config = dict(
    image_size=32,
    grayscale=True,
    method='simmim',
    inner_norm=False,
    init='orthogonal',
    optimizer='soap',
    beta1=0.95,
    one_sided=False,
    batch_size=64,
    final_lr_fraction=0,
)
Rows from block 2, named by matrix and row number. Rows with one number belong to one neuron. Each number is 128 + 32 x the weight over its row's rms, rounded and kept within 0 to 255. All counts start at 0. Numbers have three digits each. After the name is the row's rms in percent of the matrix's.
# fc1: MLP up (model.blocks.2.mlp.fc1.weight, 1024x512), inputs 342-511
# fc2: MLP down (model.blocks.2.mlp.fc2.weight, 512x1024, transposed), outputs 342-511
fc1.39 095:122128104067131188134145134131094105068128130065128096102170097117167121177120146151143171133084086215143098117156146182116149167048159131043168141158069159108037101118125150121106132141141117106096165105110132113116168135125124136122088093147179111140150131111103155108171199143131130127144146047138163033119104128168127119142129117130125170099040217177131097137128049081161165134113154144140120153145154115090167172109077137158118149137099150103069133133109102082120070124170121108182129172152172163101188150
fc2.39 105:130120077142091152130104143130091103160136117107100194166134146131112130052117144139145142181156176070131156152130106128087113124097135162162154143106150138126091171118094159147064127144123169138097120050152201132140177148111109099122102149187174108130072114152086089163048120110147140060114132134135089122134160115099133065124134133171124077121144184146159142102120118129150162177151168169178147151137135167131128098088105044137089072146120118123110111113150185129105148084098066127050133118078133169144127090
fc1.40 097:110137134205116149121145145153107091160191105112094162110147161116161115098127174142131130134128157162149143180118158122118201140149176147130079112145127146089086158164146075121145075135125119150112138046181106118119196125088109126152191207119120130142122152148195180172124112085137100090170118123085093220089062146096191152103127137142094135153178188154150174095145097133138119136138153099167129144033135165132109136180093118179175110155110161107082176117146121090106133122181078127120197149177139169187191113
fc2.40 081:139079082154112130149102133166126169148079047148103107118111120131097164116075145158128081094154094127154124108118124120120096161132163099069158124141160143133117145180143123096133184119180103051158110153092120151135121130170189165120085068103208144124160113117047075138157165104112117125155095100137130111102120119117138082107119101130105113116098118111141088113125160143152130091131106149145116114153165052099170115139140157161129129153151088129072129150130131151103147193126146163120083157177160104068141171
fc1.41 141:096178092109103207131134152091091119121153113113125153163087124097141189110197127126122126179127115137124102111145093189159154114099099128111104142138091162123075129127105107142091163124124120118106141121138205111141105112048130250198110100107094167121145137148093166173154143142229113098127089105134176159132161143142123155141118136119106130128128128113138133123255163088129127136211130183155144110163164128137117164158105143136127110053130085116144116132160131131101171155128156105144129196050149121175115093
fc2.41 126:104111114192136074123146114087120149088090086136121161188140138111123142130174128130213132173131176065113127134212093125149113118084179096133076145104127145119134138112086151134098159155111106106134113173142142109117164198077143169167171150112120167152148154099085140152147119117087123106115144126156131165140126150096141146173134137124157107133105118123126162153236157115166118078206138117202140140041079149121142195143142196146130132121120100173109132133164149148114075149118132094152152151066174101155139112
fc1.42 106:135096138111155149136148201132131152146136145116155223187147172176158118128125088100146094151139101148120084147145137107108131093133108087110086172086142084160144134075152133185127127165122164128091094154154064085150094130101110151168074155175128159146131123117212160157052154173149106150156136107105189092090140121188131135058165147154157121172087173126148127139127154121129112197143144090094170159155132125154183110157149120159123148088155165118148095225099130159160069104214107138124137126138106048128169161
fc2.42 148:100127114098120073137138120115122137150141104123105120114129114077142121119125130137136100124129093163126187141169088138095129185145105134138125126116115109134176155157113150135200145130116208121074119169181093132090103193148119112098104119121120101118137153060095082123159175113150164115120135071137182157139133128108123117136125151165106128092120167179147138052135162144122126175073118183098135092049179103164107088138119178110144075142103144138155143111129126145094152154105190130144110120066137015093113099
fc1.43 101:131141119096139151099098124077100134185137144164150126098113123140106090175141134142101160141132132124129107107125193106119162071127120122112114111144082111201163108146155135086081134173127146144105130132199219149155119106110107108159158173124153100122113136141182116176172124116166127142090109126124138176134095075184124131183139121124119165124202093115119097115106169144133142144154134122105088172087058129165157107119109138172171103116105163151115163063128169131133152203050117147145112166068169123164139158
fc2.43 100:118091164144110081094101141122138123084104101109138138154200227086108126128146129155152114123113194059114144142085096188169124013093094096047028107142153147105126116141133145142135126141130146131182114125127039106134131130138122143149080056189132156057148099126115119128099122119071158132151099126094127120098100168082145124126149106100072150115149122152148129187148142136135130160209126117086121155159117159099110167174114105124129147103103101134094131145132079096165163161109157125154056119154150120116184114
fc1.44 101:142199108118210101173123117093124148100174141204145084135109093136164115047202113189143084155105138078186156154101148119131134140133147131132119140138114128119148095126106100104096075152079142164105105091105107104133125187143131153191173103118144128120209071094157131108079112109086117159119105115122154174104167104109106129138090133119089112097168154158145118134143108138154136102154132121140145152193151185099084120142131089145119116087050135104149081110170110152134094129174148119106139184120123105132138136
fc2.44 083:138119146124122162128087172171121115087177120102125110141169167109118118161165147162175108173192149119124163181151122121110124140101134140105139113173145073126145104102132069130156194131102127074164093144100114106148124144096072151086148087102138136144125148108037144165149125167103142081156156122134115110153112098156127123115175124173115135115098101055153112143134150085218128169124077120103166172061123156112132131199155167108145123114173130147170107094133127107110157138083144093148138116124121166143141096
fc1.45 096:122104144138113097120087138136073115103124088122129142122184127108149141060116126181088089156124143075131145120062153168104141155092182078107072144129177134110126122171077128165095157150184101106127118128143090105134176096142126113119175173107074025171233142127123074142096119190074101127140154130090146119142092150156121137101105140109135121151096023132173156125109167117117109077121169162157115110124105128122097138107155139118156107123066150112138122116109128078118175116193102112160120092138104137093121127
fc2.45 093:175125138105128126140139114119170125109160123118129096123103109133075098145072104113130222159118093172119134129150153095134115210074135114175143144107141107129102153095185096085123058144117111172105182122115108165141121165093112063128125083123133123069161170107139116145146105162087166088138100202162127152143133126114125163171109149149116136122102136109100115120082106171102182161150076169114127149180160174128114123137135135142112114117178086131124170155139169154153142184087075159133113117131118150080134103
fc1.46 099:103108143115152118131128116147147118103111131099139161176108147148116075087103125117148070132135160125212147143127132104147140138235073108108147113167161193187103122133101137150129125066102120100139136178072075134152113079147105153110196097156109170120136112209190129156242117145130125123148118136138165163128141191139188129089136135118151116120086127154114064155114094153136159120141112080183181117120099134149067117086099181123129108098211121129103152161114111080115161182104133084194112098189121142087155120
fc2.46 093:131134139132123107100155108137131112131136122163132100080137166076148177194090141100132134135110117177128118151157099109140129127093174170184102120090085146095211138136133087159172097161151107140136162070111170147075146195131118065162159143081130101121169133045034151091011120126141116124151129186090048125120143141111129092136145132170122113130128166142101144152156180124142107133154131087063175131103137066157136168102134115112154146125125101134174147116107148133129146132138097152104139128091087112199116175
fc1.47 100:136121136145147123147168131135137124184128139100084078139104110105130158072106136150104121094172120114128161166123132112148147111156128153147128124077126134094155085151151081149098165163145097135108115164111014102092076152164131094180159134142148132125145140070198062121193089145080157128128137115116147106125146120089138141132144116169144170114074096105170150180146121116097121081097126094118118134112090113133074126125145176088166103148163076117121136102118137138084131137092101133129127118121096083125092149
fc2.47 098:123194067124105066085112050136134159073120121152167108151115108128140076151101122076192133122106162150137151135120177129148137165139152146140107109138101153164164143183143138133160138145057105119158119117104191135061125133167129138117096121115133131098107149176081148120143088154103156151154136078189094158102136126154111120177088139161089134150120152121107155104088170146094173158143142155107097104104106082149175062203126051175075098126120111127104110080139201127189091140188139129165145142096087053138124152
fc1.48 105:118099121168191134107092172089162117112080139152202189105159161087110133192103120119087083093160111162172112155140080063105148193105127130099178152100155136129153123133109188148148151165139132119126112130200074139121135124140104140094193057155134125107138172105144132152139126150076096138082079055159148107154111114107116121097188140153088099090051140143152139092165094149149179101136137064105109228152106166172137127133159086133094122130161095149171163126101146187184060108099120167104133105133139156132160104
fc2.48 099:121168157079127084126164208122146156138103144131143109159185149127163099134146133098115121129134120191111132124112178144075180162164111119132106095120112106131084083142084125140165081120103127169131152116089170119186099131152139125171137102148181141115136134119147136158142099142130158147118115118169181150086078179091131161156102131087151106105245130095095111073148158099107108166141106156095136114110133109177116144098154149119137097110152148068151117125137070111136155146119165174088119096102068147098075078
fc1.49 104:142120120136109158116171113179121125129140117104148058177133136107119095104198151166111133157103128140153158116136140149117119085156103106129058070143111102175100156086138127087130194175136131116137108138170080142124072123104113152152135084158095158118071119120080122133130075125145148123130162128152142219131121127096136162108152153129106139180086193180158109126096106088127119128184124136117137132164089148132071123106094174139112167073151123114156111129096115112147236159128150079142128104145121060189121129
fc2.49 100:139111156106168135160146140152163108111062110194113137094115104114139137151134099125133129137143124173128092142155038140120097110084128114152122121106124142149148122137156110129127086150139118092157148107083159128082160167106139173126147137082109086173110144152149128159040129116171159085140161148145137146152139119090148152193085116156105148153103128142115137153168210156137092078255070124103114174109142103124202126199152068123123136125125118146085127161152194145165073111136134105110175162139146107146107124
fc1.50 097:175142140135171142123138211096138132051163155109135143149105176140062144136152122165134125115170091135153127077104036101116125171117122136139247148103128078135166197072081181148146103165126177107172110101167161106134131153091129069138122114119190152126164093168123197120062107124150121155114063123144080080106103178160102097043132178164159155118094128128171164141144155095112102188158141137106105121105145100123159121148155082082102117142058087127144152097099149112188115044064102083089127070116169108155129112
fc2.50 086:164118108093101155178161122106089160146077118144098109167173175129150097086095117123104179105103110182148171096133166149165082130177071111118093127170115136159096132169056113147106134136157102047140146153162150133112158169114131135142126153181126137163143159114129121159175076124110150163111119157206126174090117089127134057148152136114149180134163147160143174098098039149146147107151112146093161114127167131162131123112118108179116134134157185161109147148122127109109165189139108162166111113155138129114099098
fc1.51 096:132069111113082133113119122123157174148134137123144127103144146141091125032107121065114069136169100116165148121101133149140160142180103089134142078085170087105137126083117157088118091086112147188131139188166190127157109114107096150069142105120117120116115136110150143186184122120154131128122077148182110142142102136249108121159152146163128100150152109089132195124050171132104157119131140135096153191038098172151141080146067141102138108054146152137106158195131182115145137095205148133187133160116169164158127094
fc2.51 101:092107132099119124183084110101124081080150148142145137092164175146123152145105080169146122142034181093101144136112067038130112102085179105111100109141124090169148127155164095160136144111132106124213119129094080120104134094119105117111123111172112137070180104137086158107070132134156157066120118113081159119136146083110122156079019106155153147137140163174097053110144100155111161155121131083139134099154175128148108085116125137147121060122193145159141150126175106108161155127084083092135145087173124148078099087
fc1.52 103:122166116116168121108176200102136131068092162101116119102136150129103152068140122065075148130165132108133141174097109106080108119111106124129183129114050128074086176107122123127111140130114105134120152065171205133096136128108097164175120148118094123143194170126203114097135143144203119128155117123142104133082187115062093148109157124157102130122155081112152194154154111156157064159156185145087143115197255115095152090171123155126076161109174081119134178150127134172137188161079071115169131156103137131135120123
fc2.52 099:134108134132136145158131075092107149113117096163130065138158139129142119164102155074220208098096133134131108134131110114171115152176148133082089107125158120140107095115146179100130145159122149147170159154063049150131122147171163109161156088115148114164109142149000138116121164117080153174141120113175200084095098153182139138167088100122183205104137079174152098180142105107159129087090099163120077127104090157100101147148165126125150160166159100127146122113113090107112070119255128139142175136082149122110114091
fc1.53 077:103097109092149137132175154140126177000131146112119111165098123116067107158128134146057100110074085143129132187121162146115087078116105118130160083059037065095089121145106135148096129093090112130105117126140127140116123100119163117101069122106179074082133139093076145117126099096139126113111105090139123077106132155094135123136149095102082084129131138113081134098123095112136143115109142113106112187142113125141169105074108143105074126138099150100118172069118139127104097083105130118108169119101076063124140119
fc2.53 081:148154132166160128165146161131185168178172179123159204142164126171190156081129134153134142149135217136132129123152118138180173143120129190161081137137132146146161103153186154169194110135140102133170086105153153119152141167192158137144140133173093160153077138165172060082192156113121109156113124126155147077187150123146113124125117142122123163090149076152170138144132101136138105214214124170141135138212115113155127116162139155140143111150163138162118131182140152170118149137132126155137157113159142128147168156
fc1.54 093:118108091132170156100149172132145129163142135109139117196131126171187099129146077136105095120132085125133103156132150101086155120118118108109101145099151105098108169146159155153108086111053175135144103113136137108176106150139112106180174234147149151149126153114143136162110133148103145133177106133102101096106121115116183134127131140168152135180174183079131149132153118133156110164174135148075157177171113128117212101175102125148115099087142129091078118148105159229168109104177119106182155105163074075176169157
fc2.54 152:112136136107106060101115176112130125149173106123131105103145115075148107104140129139134127094157087140140183137152091112072138149144102105142150147127112123130165105149117123131201153148132182145080116170156106131105063173120134152136109153119092115129181133062085139106130153120128152117136126034140133194138137144127105090109108132141085157083117172177157106089125171132130133150057112215098135127076150093180136121102131189138152098104096162138168138112125112140112196156139163142171118149087135000092102104
fc1.55 112:151108124143133124162115105094093091200111145146180143089124082140032156096121144094111136122140082148146139079063135074131103090153178126116162141103117084151143136116101121067114111127164115142127112127079158100144085204132133069095094136124154182106168191092130090101172195140163107167098091154160112095178148101095123197167124099108136181143147165138097151113098143164114171069097078140066057150126129156116125122120133172106009145108127145134051137086126121155152113122174088104129101162157081109112099157
fc2.55 104:113157174163109109143105095145113133143099069130129138131126210170160170139107141091131124193119165166130091042125123162140180127099121113146119105124163106096099109129111134160117157122114162057126095143181134114118132114157149122151208132162142087100096175199110150140076093112136130159107116122070110085098120162165116098101096080133126101174141124157180146166150133119099097137172141128104102113133182081150114128117081111145213141165166096153197125080116110156162140100089151191160068156129155123152106121
fc1.56 094:130163134141155105053111120172142094088126136153112119123138129162101162006111166118128165123181108127082137104110093204144120092160153119121169189112111126117107084118096132123096030132111118091137117092169170098149114136086111187139099135149131176092125146114182120100108155137154134153139143135146107121127141115121110108161076146159082086124169158093107163136113076132089116152148150110130180161123114158179098098141119145121120115138115108156121134120151133120167160150101123090231162151132148122147119145
fc2.56 085:081112109139162102164142123155098134089215077141117125070126102109096123189119127139132151177162091163108155190146114075090114114097149071130136087161154121080094124128155152093133222130146124130096160167070034112139152169111113145120065094141159107089193110121000120140090063081136092101112147098170147139099131140130132170093185137105113122135084099038088117062142099121153123127121116171097139131129113102066081108145083116095147113120150118140188141138090178183148092115115180143101134143129146102126112097
fc1.57 096:127172096139134127085147099114162107103127115111099146153150102126099076117117141097093127101120129100162073136114146069117104098128089123114148149097201104057135104090146139122150095101166110136124105111133136075097143090132107146091141145100077149168182121177084181143195150113133137150089154144092163085115130091133110105150130121138112175133137093101135135139153073135147166155139085125159074112193191149048102127196149171148131136120155130112075132139135144104163041133125109169124115099153121112090138110
fc2.57 098:110083158114094130138162130138119049091121164076111077082154125194120215128135103089161192086079073143122114101129163168122111160176154103101073135159158123163084057119122154084128124133171123149138146110107094094204131120165117115109194171085138143101164135062059099143104225166123150135146132091160107108114148149106116104117119118157158109115140184186145198175145131130099052121084130130112053165141178138067109070138143128148160146152168133114133134093133137163151137119134147124080105108089102144086113129
fc1.58 097:129110125132161127164159125083148113126121124108142077058106160139096120091092130104099172089167150176114107105093101157115094168156059096143248111062127119075135160128092164130106122121180123089150125119197067150129115162185137133139079122066077146101096159154158174084158140160171145150095118192107103148047082172195082180104136164118161121116119048162106164113104133164111147160160168122136127106067231112105107117109128118107100124157154096144168210166117155177116169090128088122157159135191193114104175115
fc2.58 099:138157146123135113142138149138173109103105151107124108193175171124090148087140146159120103104090128085136105125188111117152144084158192143133055135097107158145164137140123096130173147151172155108210154124128057119088173092085151109132120131144147156189230146136045113119251190142119190168121129132153163105091148147200107059164126113112091170105119082171136125161158143125109080083139095116121133141208103207128133181121090133148168130062153110122143139131159124179149136095184111097122055152091146171098150118
fc1.59 088:118071127152111125102162156114165088135090133048109131070141121123098162111112185095086155120129139172153135200170189111197152172109110079143105131122129108132156171151103117173130111112132148108098127131114050153159084176112101154114227107105085138090136127191144145109102091104113135139088111159128076130136129177105133161131122148190132120185035138119142102122137161160126145055065105075156102162167148184143119147140191151119151149192168133116088192142130126171143139110136111148170076165163184144149138090
fc2.59 072:105136133136099104107177123142051153124151098207085067196169170071147147172060144169162095134148179104138157086144096096115149135191116115131151137110099111143144057100119075126112104138147103137178122127121137121139125211111121129149124046172174163140183116113087084111180131103157117148133179075176159155130112129176127031104112125123128108087104132089120131103111107135081109133112135114143127105066132138162126128131199179186122177090097138101197150193192130121101121115140090144118126111091118163187103124
fc1.60 109:105065189128153125182086167119094153192135120103126064176132141098160170127084084056159121160162130111173151163129147131116116146135117200102143131142145134075184105159162153123134115138092119176128166076139086132188114146092126148111102138164126149146087196196105109143132129148116164145159105090128146118166127123079053094128123137114099107160143156121136185088099106153145133148097139187114087104134136110110178124148114143097191099157123139139138130080095047156157140128143150110121111166170104080104166130
fc2.60 113:146107133093111125118121079131151085087133130166097117152170137205098118122151129140111167079135114146110044047081168114115088111134140113167141130104114113103217153120120150139135157114186095108122085121132089132088138112152106156112185092119119123112151110135149150132102177139134093154136141175125134193131142134149127058178128112124129157123094047084097143123151169160162187107119112146123102111135142117138107053094136115128124136128145137072202119136188173133136119127166149144205119152125121065025115179
fc1.61 108:145117166143121122139138155096111127142115114112137164188108115117127174125060139146137125101184048186151116097149117104110097143127121115176165140112148124178141160138116141120116043112144126100159149206134153119140110189127121115087093148100078159170085132142150141182085102113189139097129091103123096173095043152184102133083108125095127092129103129146148148110117142117177095131158117129127206153059135130106104091147059179123098109112119134119080120096104130152165064104197164162128168076165147133096094090
fc2.61 103:149097144129112125118134142102138155078154131148129077065214180152112082124179137151135125056070120140105066103072126114152139158132154068109095172146115085052096127141185124117147201139138061091110140119112141124121134065103140088103204150103165116096168121104168164088142083108110148075158078124122104125130118119064111150184086148129102132130166092125096094123153149134114160109116092104116180159155101062156109081099115134120119109079146139098125145196122098114107209124069137133132138170151125117119117122
fc1.62 106:161085105140071145122125094139110134114111147119149138141031114140140134142121126144148078131128131106132191072072151170107117124114074076101131165134103132139121113079131180157160085130082070170108121191117119152101171133125187079166223155089152104149085143209151189184149083174092115098155164130127142095114094120163128099149146130125164148147081143113162120121092112125124094159091117129111137070158068148164103163087173133176157111134173137075119107194108166145136067148137088123117119116170123058142110134
fc2.62 104:116155133164110158163085102139170158138169179152122154128134088113114139071122113120118173052103150144136177093151139120096133116084086149098142135152123092095152131104136161112126083133149171102129109108109140130143102177086101146118111109138108053120155110049163114139102169129147072147181165078067151082107128160074133136166150102141126128120145094097140120114147178185123146130205121164083142109113163140181121066157134078151048109119000102161144137142143104058148130131062152131089131118070128075113182153
fc1.63 104:136135138108129131090137130119149110159130122118102109177126157103171147163115062156136137137100142096140164126160156160144145122159102081142172116129157139145176127184102176091109192180083128145095103147168150103180153126126165130161178151139155207139044103156150173158199104160094112135192151134100107151110147069104108113133114105183150130104129152113094101140116148142160147168186116088135119100070117109122164118135132142131197191120168198130020122097116129088125106166035157171145146131179086059124149108
fc2.63 104:091162048150126166084096096027111071134135138115113175131086135129101136126124122107179165184138147083154143182123159111152142084096118152109130132122125173158147134133109174159121065114164168138145142112138070158092100075146074138099095100080143099091150130119150071178056101133091130111159141128089122115103143121131136108074158119093098156171151100165118172150066131101100145072190132141046106144194147165095112104155131094148071093128067097097189113163130125131105112127155132077111121107089166119115134122
fc1.64 132:112102104209075196147156036173141092113101137089099135106142151106191137141162138090074078091172123132163207174143139122043161174083089102170178155138158137120152081136113160095130141123134121156145123189126138096164109149138122161154116015114148132171089150082188158098121106128100143147098105094169156104110120126138117112098091110114037131148115139105128055150122078080085124153161147157139120187118121126088150104131106079122110097128167141116096107121163137198121078106144139146125127133114143107140090125
fc2.64 155:144155098132135152157093084104149166120150122128110096110100131110135121144137133151167069047151087124129142166144080146111158120153085167127153140113113095182128126184115161152157123103115170155078125094103160103180146110126118120107109078224073190119063166116155164104162143124114159130113110111167139125122118110188104128080164125121118134112183141138144125081097107131118120096177138185117093118090127178150140121208147141140122121100084123120115110205142111181112146135187195145037092125139158122168179140
fc1.65 101:155084190125142114089157062154166115160083131123140075133124129136144140116083108115118107075129108112136152128072109209150126102148083111107127108152158149086142107122115129134088196151140099133094143195163086143123131129147155096146101061141130193072100111104118115154154085119184132176098104129115097144112116144148129154117136107110156120071162089147162103111065140109149139103125131113125089156131125085131115172158064121117078124124141128094105100167112184129133026182139126104129107163069126237084135136
fc2.65 100:101119099114101114099101132119099093143174176141151157114133089081128115130100127080095073168103113188155106072141147093170154083121140152164092136081116123120127121120081167110117088110083074135167107107103164091167133024151109148107083081108181144152101130132156105129102219154134137157143147204093142163110108106112118157081087138132149109117131139117095137171156111058066133125088136097102120120115181113101134106109125091083162093110147146168154123098122095153154157085127114134124183193182147098120136123
fc1.66 098:161102106152089135169112077162177141135088114121102157049125124144128107041127087121128119121101114125164122155126203145139169112076078092125136150085089137108133124126117129117130162134036097131049129098074108109159148116148108168132183142074101165159143126085117143129160159067124109071120167089127114208123146108057134081086197129093106096056087182135160179116179115132167114100149129105160085186154181091125109102160174153134192164109183162159166135124095142127163014131142065111125110128140093162100127112
fc2.66 086:159122161135064062121070158153134116111118072119144122123137072093113114189083140154145168117150085127149187152169055108109123117101172127108156136131113026111098102139157084102118094141209127110130097117109103131193178158106124069152084109178106140110134155101078181144124162121148165142159171139090172135111115123175095142163124145141154099168133119131139061111097161144136150129169073147139088130071148180071114102152107135152112143072119119122105134119115067096158155151172141135130156096117149170110111122
fc1.67 111:144171122223176056105080110114177071149117161110109127128164161150071166135102117100092107124121144099094130126110111150127170077118121083143082124089111132106115150120138135133090100131163105094135134101147123134118125148115105108119196134147162162122194124087164059164130081069146154137138091140143101096130164123123114133141151104154145150098208098093129137161090083148105168109093117103082097115144091119128116118156131113162170117098081106149145085107116133152156084070084111135104130136130148125082111152
fc2.67 116:116154120141133123135121105085139233111135150173118167111228137158151140169132122186101104164096163111160170143135177074172115089130119117113089084099176153155128169137173141110111197127111162097178135131150130149109111076183118085116151138173122155052109090107108145125149092132062144093150149164119140109116131077129147101142154141103131090090113131144177129186147109067074131165103104066159107122080129067136118167092104126170122091141143141145062130057096133141122113097127092169091146141153140124133125182
fc1.68 093:119114109116100160137169144121170148224104115097149166106114137093139119117150115176123073113218098102174163094105118115137108152144142132123101099097129173116165122094106094117164102133198106125118155217118138126208188139127115125139162126122070067066101154108143149180129119102175123108138155150127143129158120143138123134133104111159182090129113129163162150157078120145145150148134144163123175177111122146128099112122107110089111141150128154154150109172107152156127172125244159115135119149170118119126111108
fc2.68 100:139148132136123136117100137174134139106131136139132185157180158160108088080094117121143173145034177143075112183150145098117148083123167104138127154161128111151102123131174127143106102129067116165158157089146171134138136046056104083123175126182106155084185119101152153172135120142146126055149120119086139146141128074104110128107060114140094165089143121127128086174096143202115110141186099107162089110141242128203170098074121143130169125081192137132099115156093077076129119125010102102140167125177138181080131136
fc1.69 101:109105175194137095142138134086106134149135140167100110074107157127166119112124094104119144142164127104142131122172111212120164089136110092107189112118085137157110128191144156119109052139167103177127149103173204116159109137162166131132116116182152173108134150108155158103178180122102095137148161108159149129173077198078165166167105111148139098109162130041151093110140109110105141144126180117110146087085114092102102101139121113160116163095112149105107083082098090134163029104083155153120169113167081110068133149
fc2.69 100:089138109146139112144070101107155147084136084152109170162135096128157123101161146109177156065084160152122123155092184099140141133034084131092100096192168117102116136137088116131070150129152149114186171127187037137171118103112101135154140131080106173066183116124146079168058101119052104136152100120063117112108094046142107167086153133109122106146102134136125174147141106058148141148136114051131133159149116124107168149159068135112084119125062111117098124109120076131158198107085154131118147100131124184096121124
fc1.70 123:126136142070103091134128104139104129166140081129116203108121151139143146119124101083137179158099093139051116088154191141070119127109128107146114162135148139074163137119141085136135160174164140145103123109154056124154093145099130105176136133134183138097106103144151121205104076143109121088116177109099064112163121156162121129118105060114151160168125164138131082133128134138143162166110136175149154112149152100163175175111105102122130189100096155134171136122161189136147104061160162124098130126118143053186140124
fc2.70 148:113143141107126102169164166105120093185101090140090115118148127108126120152138134185080075041104141139109136149108125081113120115100170122101119134119106151168169150169129117120151092128153134117123104146043111116092142178141134126119084071098123112139125119046139131131094174165130165125147124129126046150123156097077127123119065128144118099123152142125207041156165165131097154116126136124120124137139121167156141093185156164131179117113132135115179125125150135094120070117152121125133091096081140153131082120
fc1.71 066:092063149110121111106134163126107132114094156060178172151095133114152137130122115120118098105123144116169168054136103100129133143138113133139065103143121126149192077122129149083134131090183119115055151119166126161113104104124127178089110039128049089145127153088066011090201107097125091142096064154103140112122145138166158109140165067106111151091201056185104116067148119144139117117125096093121108110109114141127094141153122098139059131122085168121140124139061212140118022150150135099116173136101115092084095089
fc2.71 072:129158160081154145135160157138193196056137189134126187173179163171136099120166101151109138165093163155134157122099107123162144119150104183100133123145107163118128186101190136140175089113108134101169120119139144124156124133143150124129149171174160169152079141184202088143151187109171120136118133131103124084127139124090135144076118116125158115086129159172139139139173157136158077218180120131164095143177211070135172101151126107109153118163105140155103131161135144168126139112120113156138125146139116121101126169
fc1.72 109:185214124080162162120175141090099129077098097115097134172159126144111172101082099218113143114123149104082095081106163000127132092137136131150137140092127129144070112088086112135093189175119200122122111169123097130101130155125139152100121179103088148153149115106153160122129098079176133111164153150108065198082026147077113090152140158140164092164250215168122134141072158119105152113162151162136100159138093106114070174123116177096139142109119103181149119156119096159155144135111151150100122107117151108115059120
fc2.72 095:092166123102108197149121134101145142156118132132103132125114144176153113129105150092160140148104147103123109136145089214150132105091142129124108157100135210177125158182138121092135114146122138079112136120127124094165179152152141145173128140127142126121193108102092085126068119134156136120104136127104157086129146120118134141147155128144116139113047098096160148126126111134069149190105145152135136136172080203121152176068122128180061149130169066110105124123123123149138123111164166135148129140132183103116119134
fc1.73 104:113106147144091128121170149135140134105117100081163120134125139132101077111130110106129163149113142121099162175130130138084126105080135137135156160164152153078096068152157066133197128174143157122061159117216157134165106147119133168156134166144106203091118095175125168104115120127094102092114154058158138146148116152086152108110156081125107145137147172166152196162089112147121137187109129179183143115083083112126127172141152177107143115119124124181101149128128092149155150115209101158152082102143173089126137136
fc2.73 104:087129153092105141135129128165124108222145071133119118084114100116116141103139160128066099149112152185092147083122162070139116199103133118121127117115145119121167107173171115119130165125133124172133140146047064118130129139134144152120105048066146139144123103099031114135091162201192168151093138108099076090141110147104116145110187137157116128103110130129129062112117160078107180121088142131135058121155169146144088154117133186100128169136154118104191114130102138113143101131199163103123129098108143075092122157
fc1.74 104:087128056169109183137109110130112142088105122082187120111180137093112072170085112133079145135135140148155106130132046097141076120118104116106083109081122142154147150118154118094129136091136137168126127096168102165126125149104157141206157132164147088160116120128138114063107146115126124130144129143165156102127155122166110113094113121102145117166069180100095140117140124123131168166121168088096132190182074169121160145174159140151162108075132112107121139112126131113131205110109113153177149164129126149197152139
fc2.74 088:087124140121157119098119130105088102095139163112111116107096121081141078121151112115145114115122156197169139131164130110127122136079124143137190124109135143142130170137098135115102216137185118099163159151121071145132133162094136153132096132143135141123143094105000155121002058156120150101103131115128104107099156059156134178152143135162083151124110149135128138133149143125098179090231136143155155126105138197125186140154129097124155119094148125148159096141140133164163102121140160146144122125136124056090075120
fc1.75 102:143125111122137132093133113121085120113150151148134125148136102148098156155076151135078112127194084057158092163116099145097126137122083152153198151134111076070104080115109117150100127100150102087188102124108167124124087119097111130105140123131125126120142096063154196174167062125123141173090125088098113065120155168113136147128138091188081130120135146125108127144109144146170118133129126169163115131162139124116130143084108109101143100117105070109145119073162140120152051129098152112168089123157155152116158147
fc2.75 099:116146112141102109173175076148110152135117139134168100083103115202152109097074136167097102161045177186126111130130169089154124148156162146158112109125101157152114127101116141125176108139111124128143182106081087115185152099098077135126112125091100089120088117160042105224057173154135114147134161117123099090141098152126118153154152161154149083153116125106124203155143141115118167180085127114054095129050135208059080119162142156138106135194156131116152146089122138113142165134147130177076149160104150145131162117
fc1.76 101:153146164101122065112131154136121103115116085120116125082216104149159133098146079163143109157142120114130125158155163099149106133092195157117142149145099121106155187097103158199095156105140146126064165144057077076128159104159112125146113184146118139121158138082144113159158169147117129104112132105098157203103110131101144136212172143140140151195145137120150072188128140147133124148104125118101145183120135152095124124160149169124145119099162190129172118110117080097135082145121148144157123127145077100124055119
fc2.76 106:106147128132154149132115184113144085160062099032129120064128103142130168135149135168062127112187139123132094136117145049076158162152171126124190111152084172112138104138111118151115182144112119132157124187045111133111120161098112096115111068121123110105173120135002125125084161141138139173131119107129122127127142139167139126162147128118119135119133202131142151165128130110112129066070156162130116138105143070116143129138089152145163143110182115120178120104121175115151049117109121121183144141136134068129104115
fc1.77 109:151155103200181080118149133122137086134103107112144105164130079085173122117145142140144045076082123126122148085153123138129110118195102150168188155142100164148156148123120069145124243134134085110141128153073094171088152182086135094117137116089072141144101110131120158047146123123131151162130097176086151119103091098127112138157089109167093124098176135148146095121094130137115129077099084145147134126124120083092052093179100108163151155165134120118193175044141157100098158140173167100157142142172126134142053109
fc2.77 103:140086149137081140118136091159116093091107169157098075143154160089107142146133111116149172102170144129120099045123155099117165090049119155158065094100106180132102126144104182099083162104107090100174117146079087118188138087129117129120127169123159109106112087133054091132099196102110101076136160093120109123152136173139126109150137161166104133128102133167114144129145153145022069207073129048147127151140200087179171164112084168146146155142153105131129134171144140141097147066140149141104141118132197118119116155
fc1.78 063:106063160098096147096132136129149118093112145050180112130094114108189124093141135128096127067114125143152123079149100129129127134192088106093082059101137147132148103097142142075119182089170101123078130133114108155105095125114123158112091078144072096134139172067040075049146146134149065113086089123105127117101141107123117126122143111103111150095193068148107105070150118155135113123127093089119069127131142087115136149123115133125092118103111162095187113122101186140130000176135153105151112121076119123122102141
fc2.78 076:105153153111153154169184139152197171080158193166128203161128156169124117124156109157119126134099185142141145147109114158175149129117099182119119137121103127137105180118163151135163079134123099110179113102140129120142118144151147121127117175174143170141092165191222087135193170088155115154133152174116098083148137101100131161113146143128174102096135141167136169138164130147154104203149116144169116135169224092160156132168141100132115125140110144133088145187121153198150149114103129157131139138153122137126135165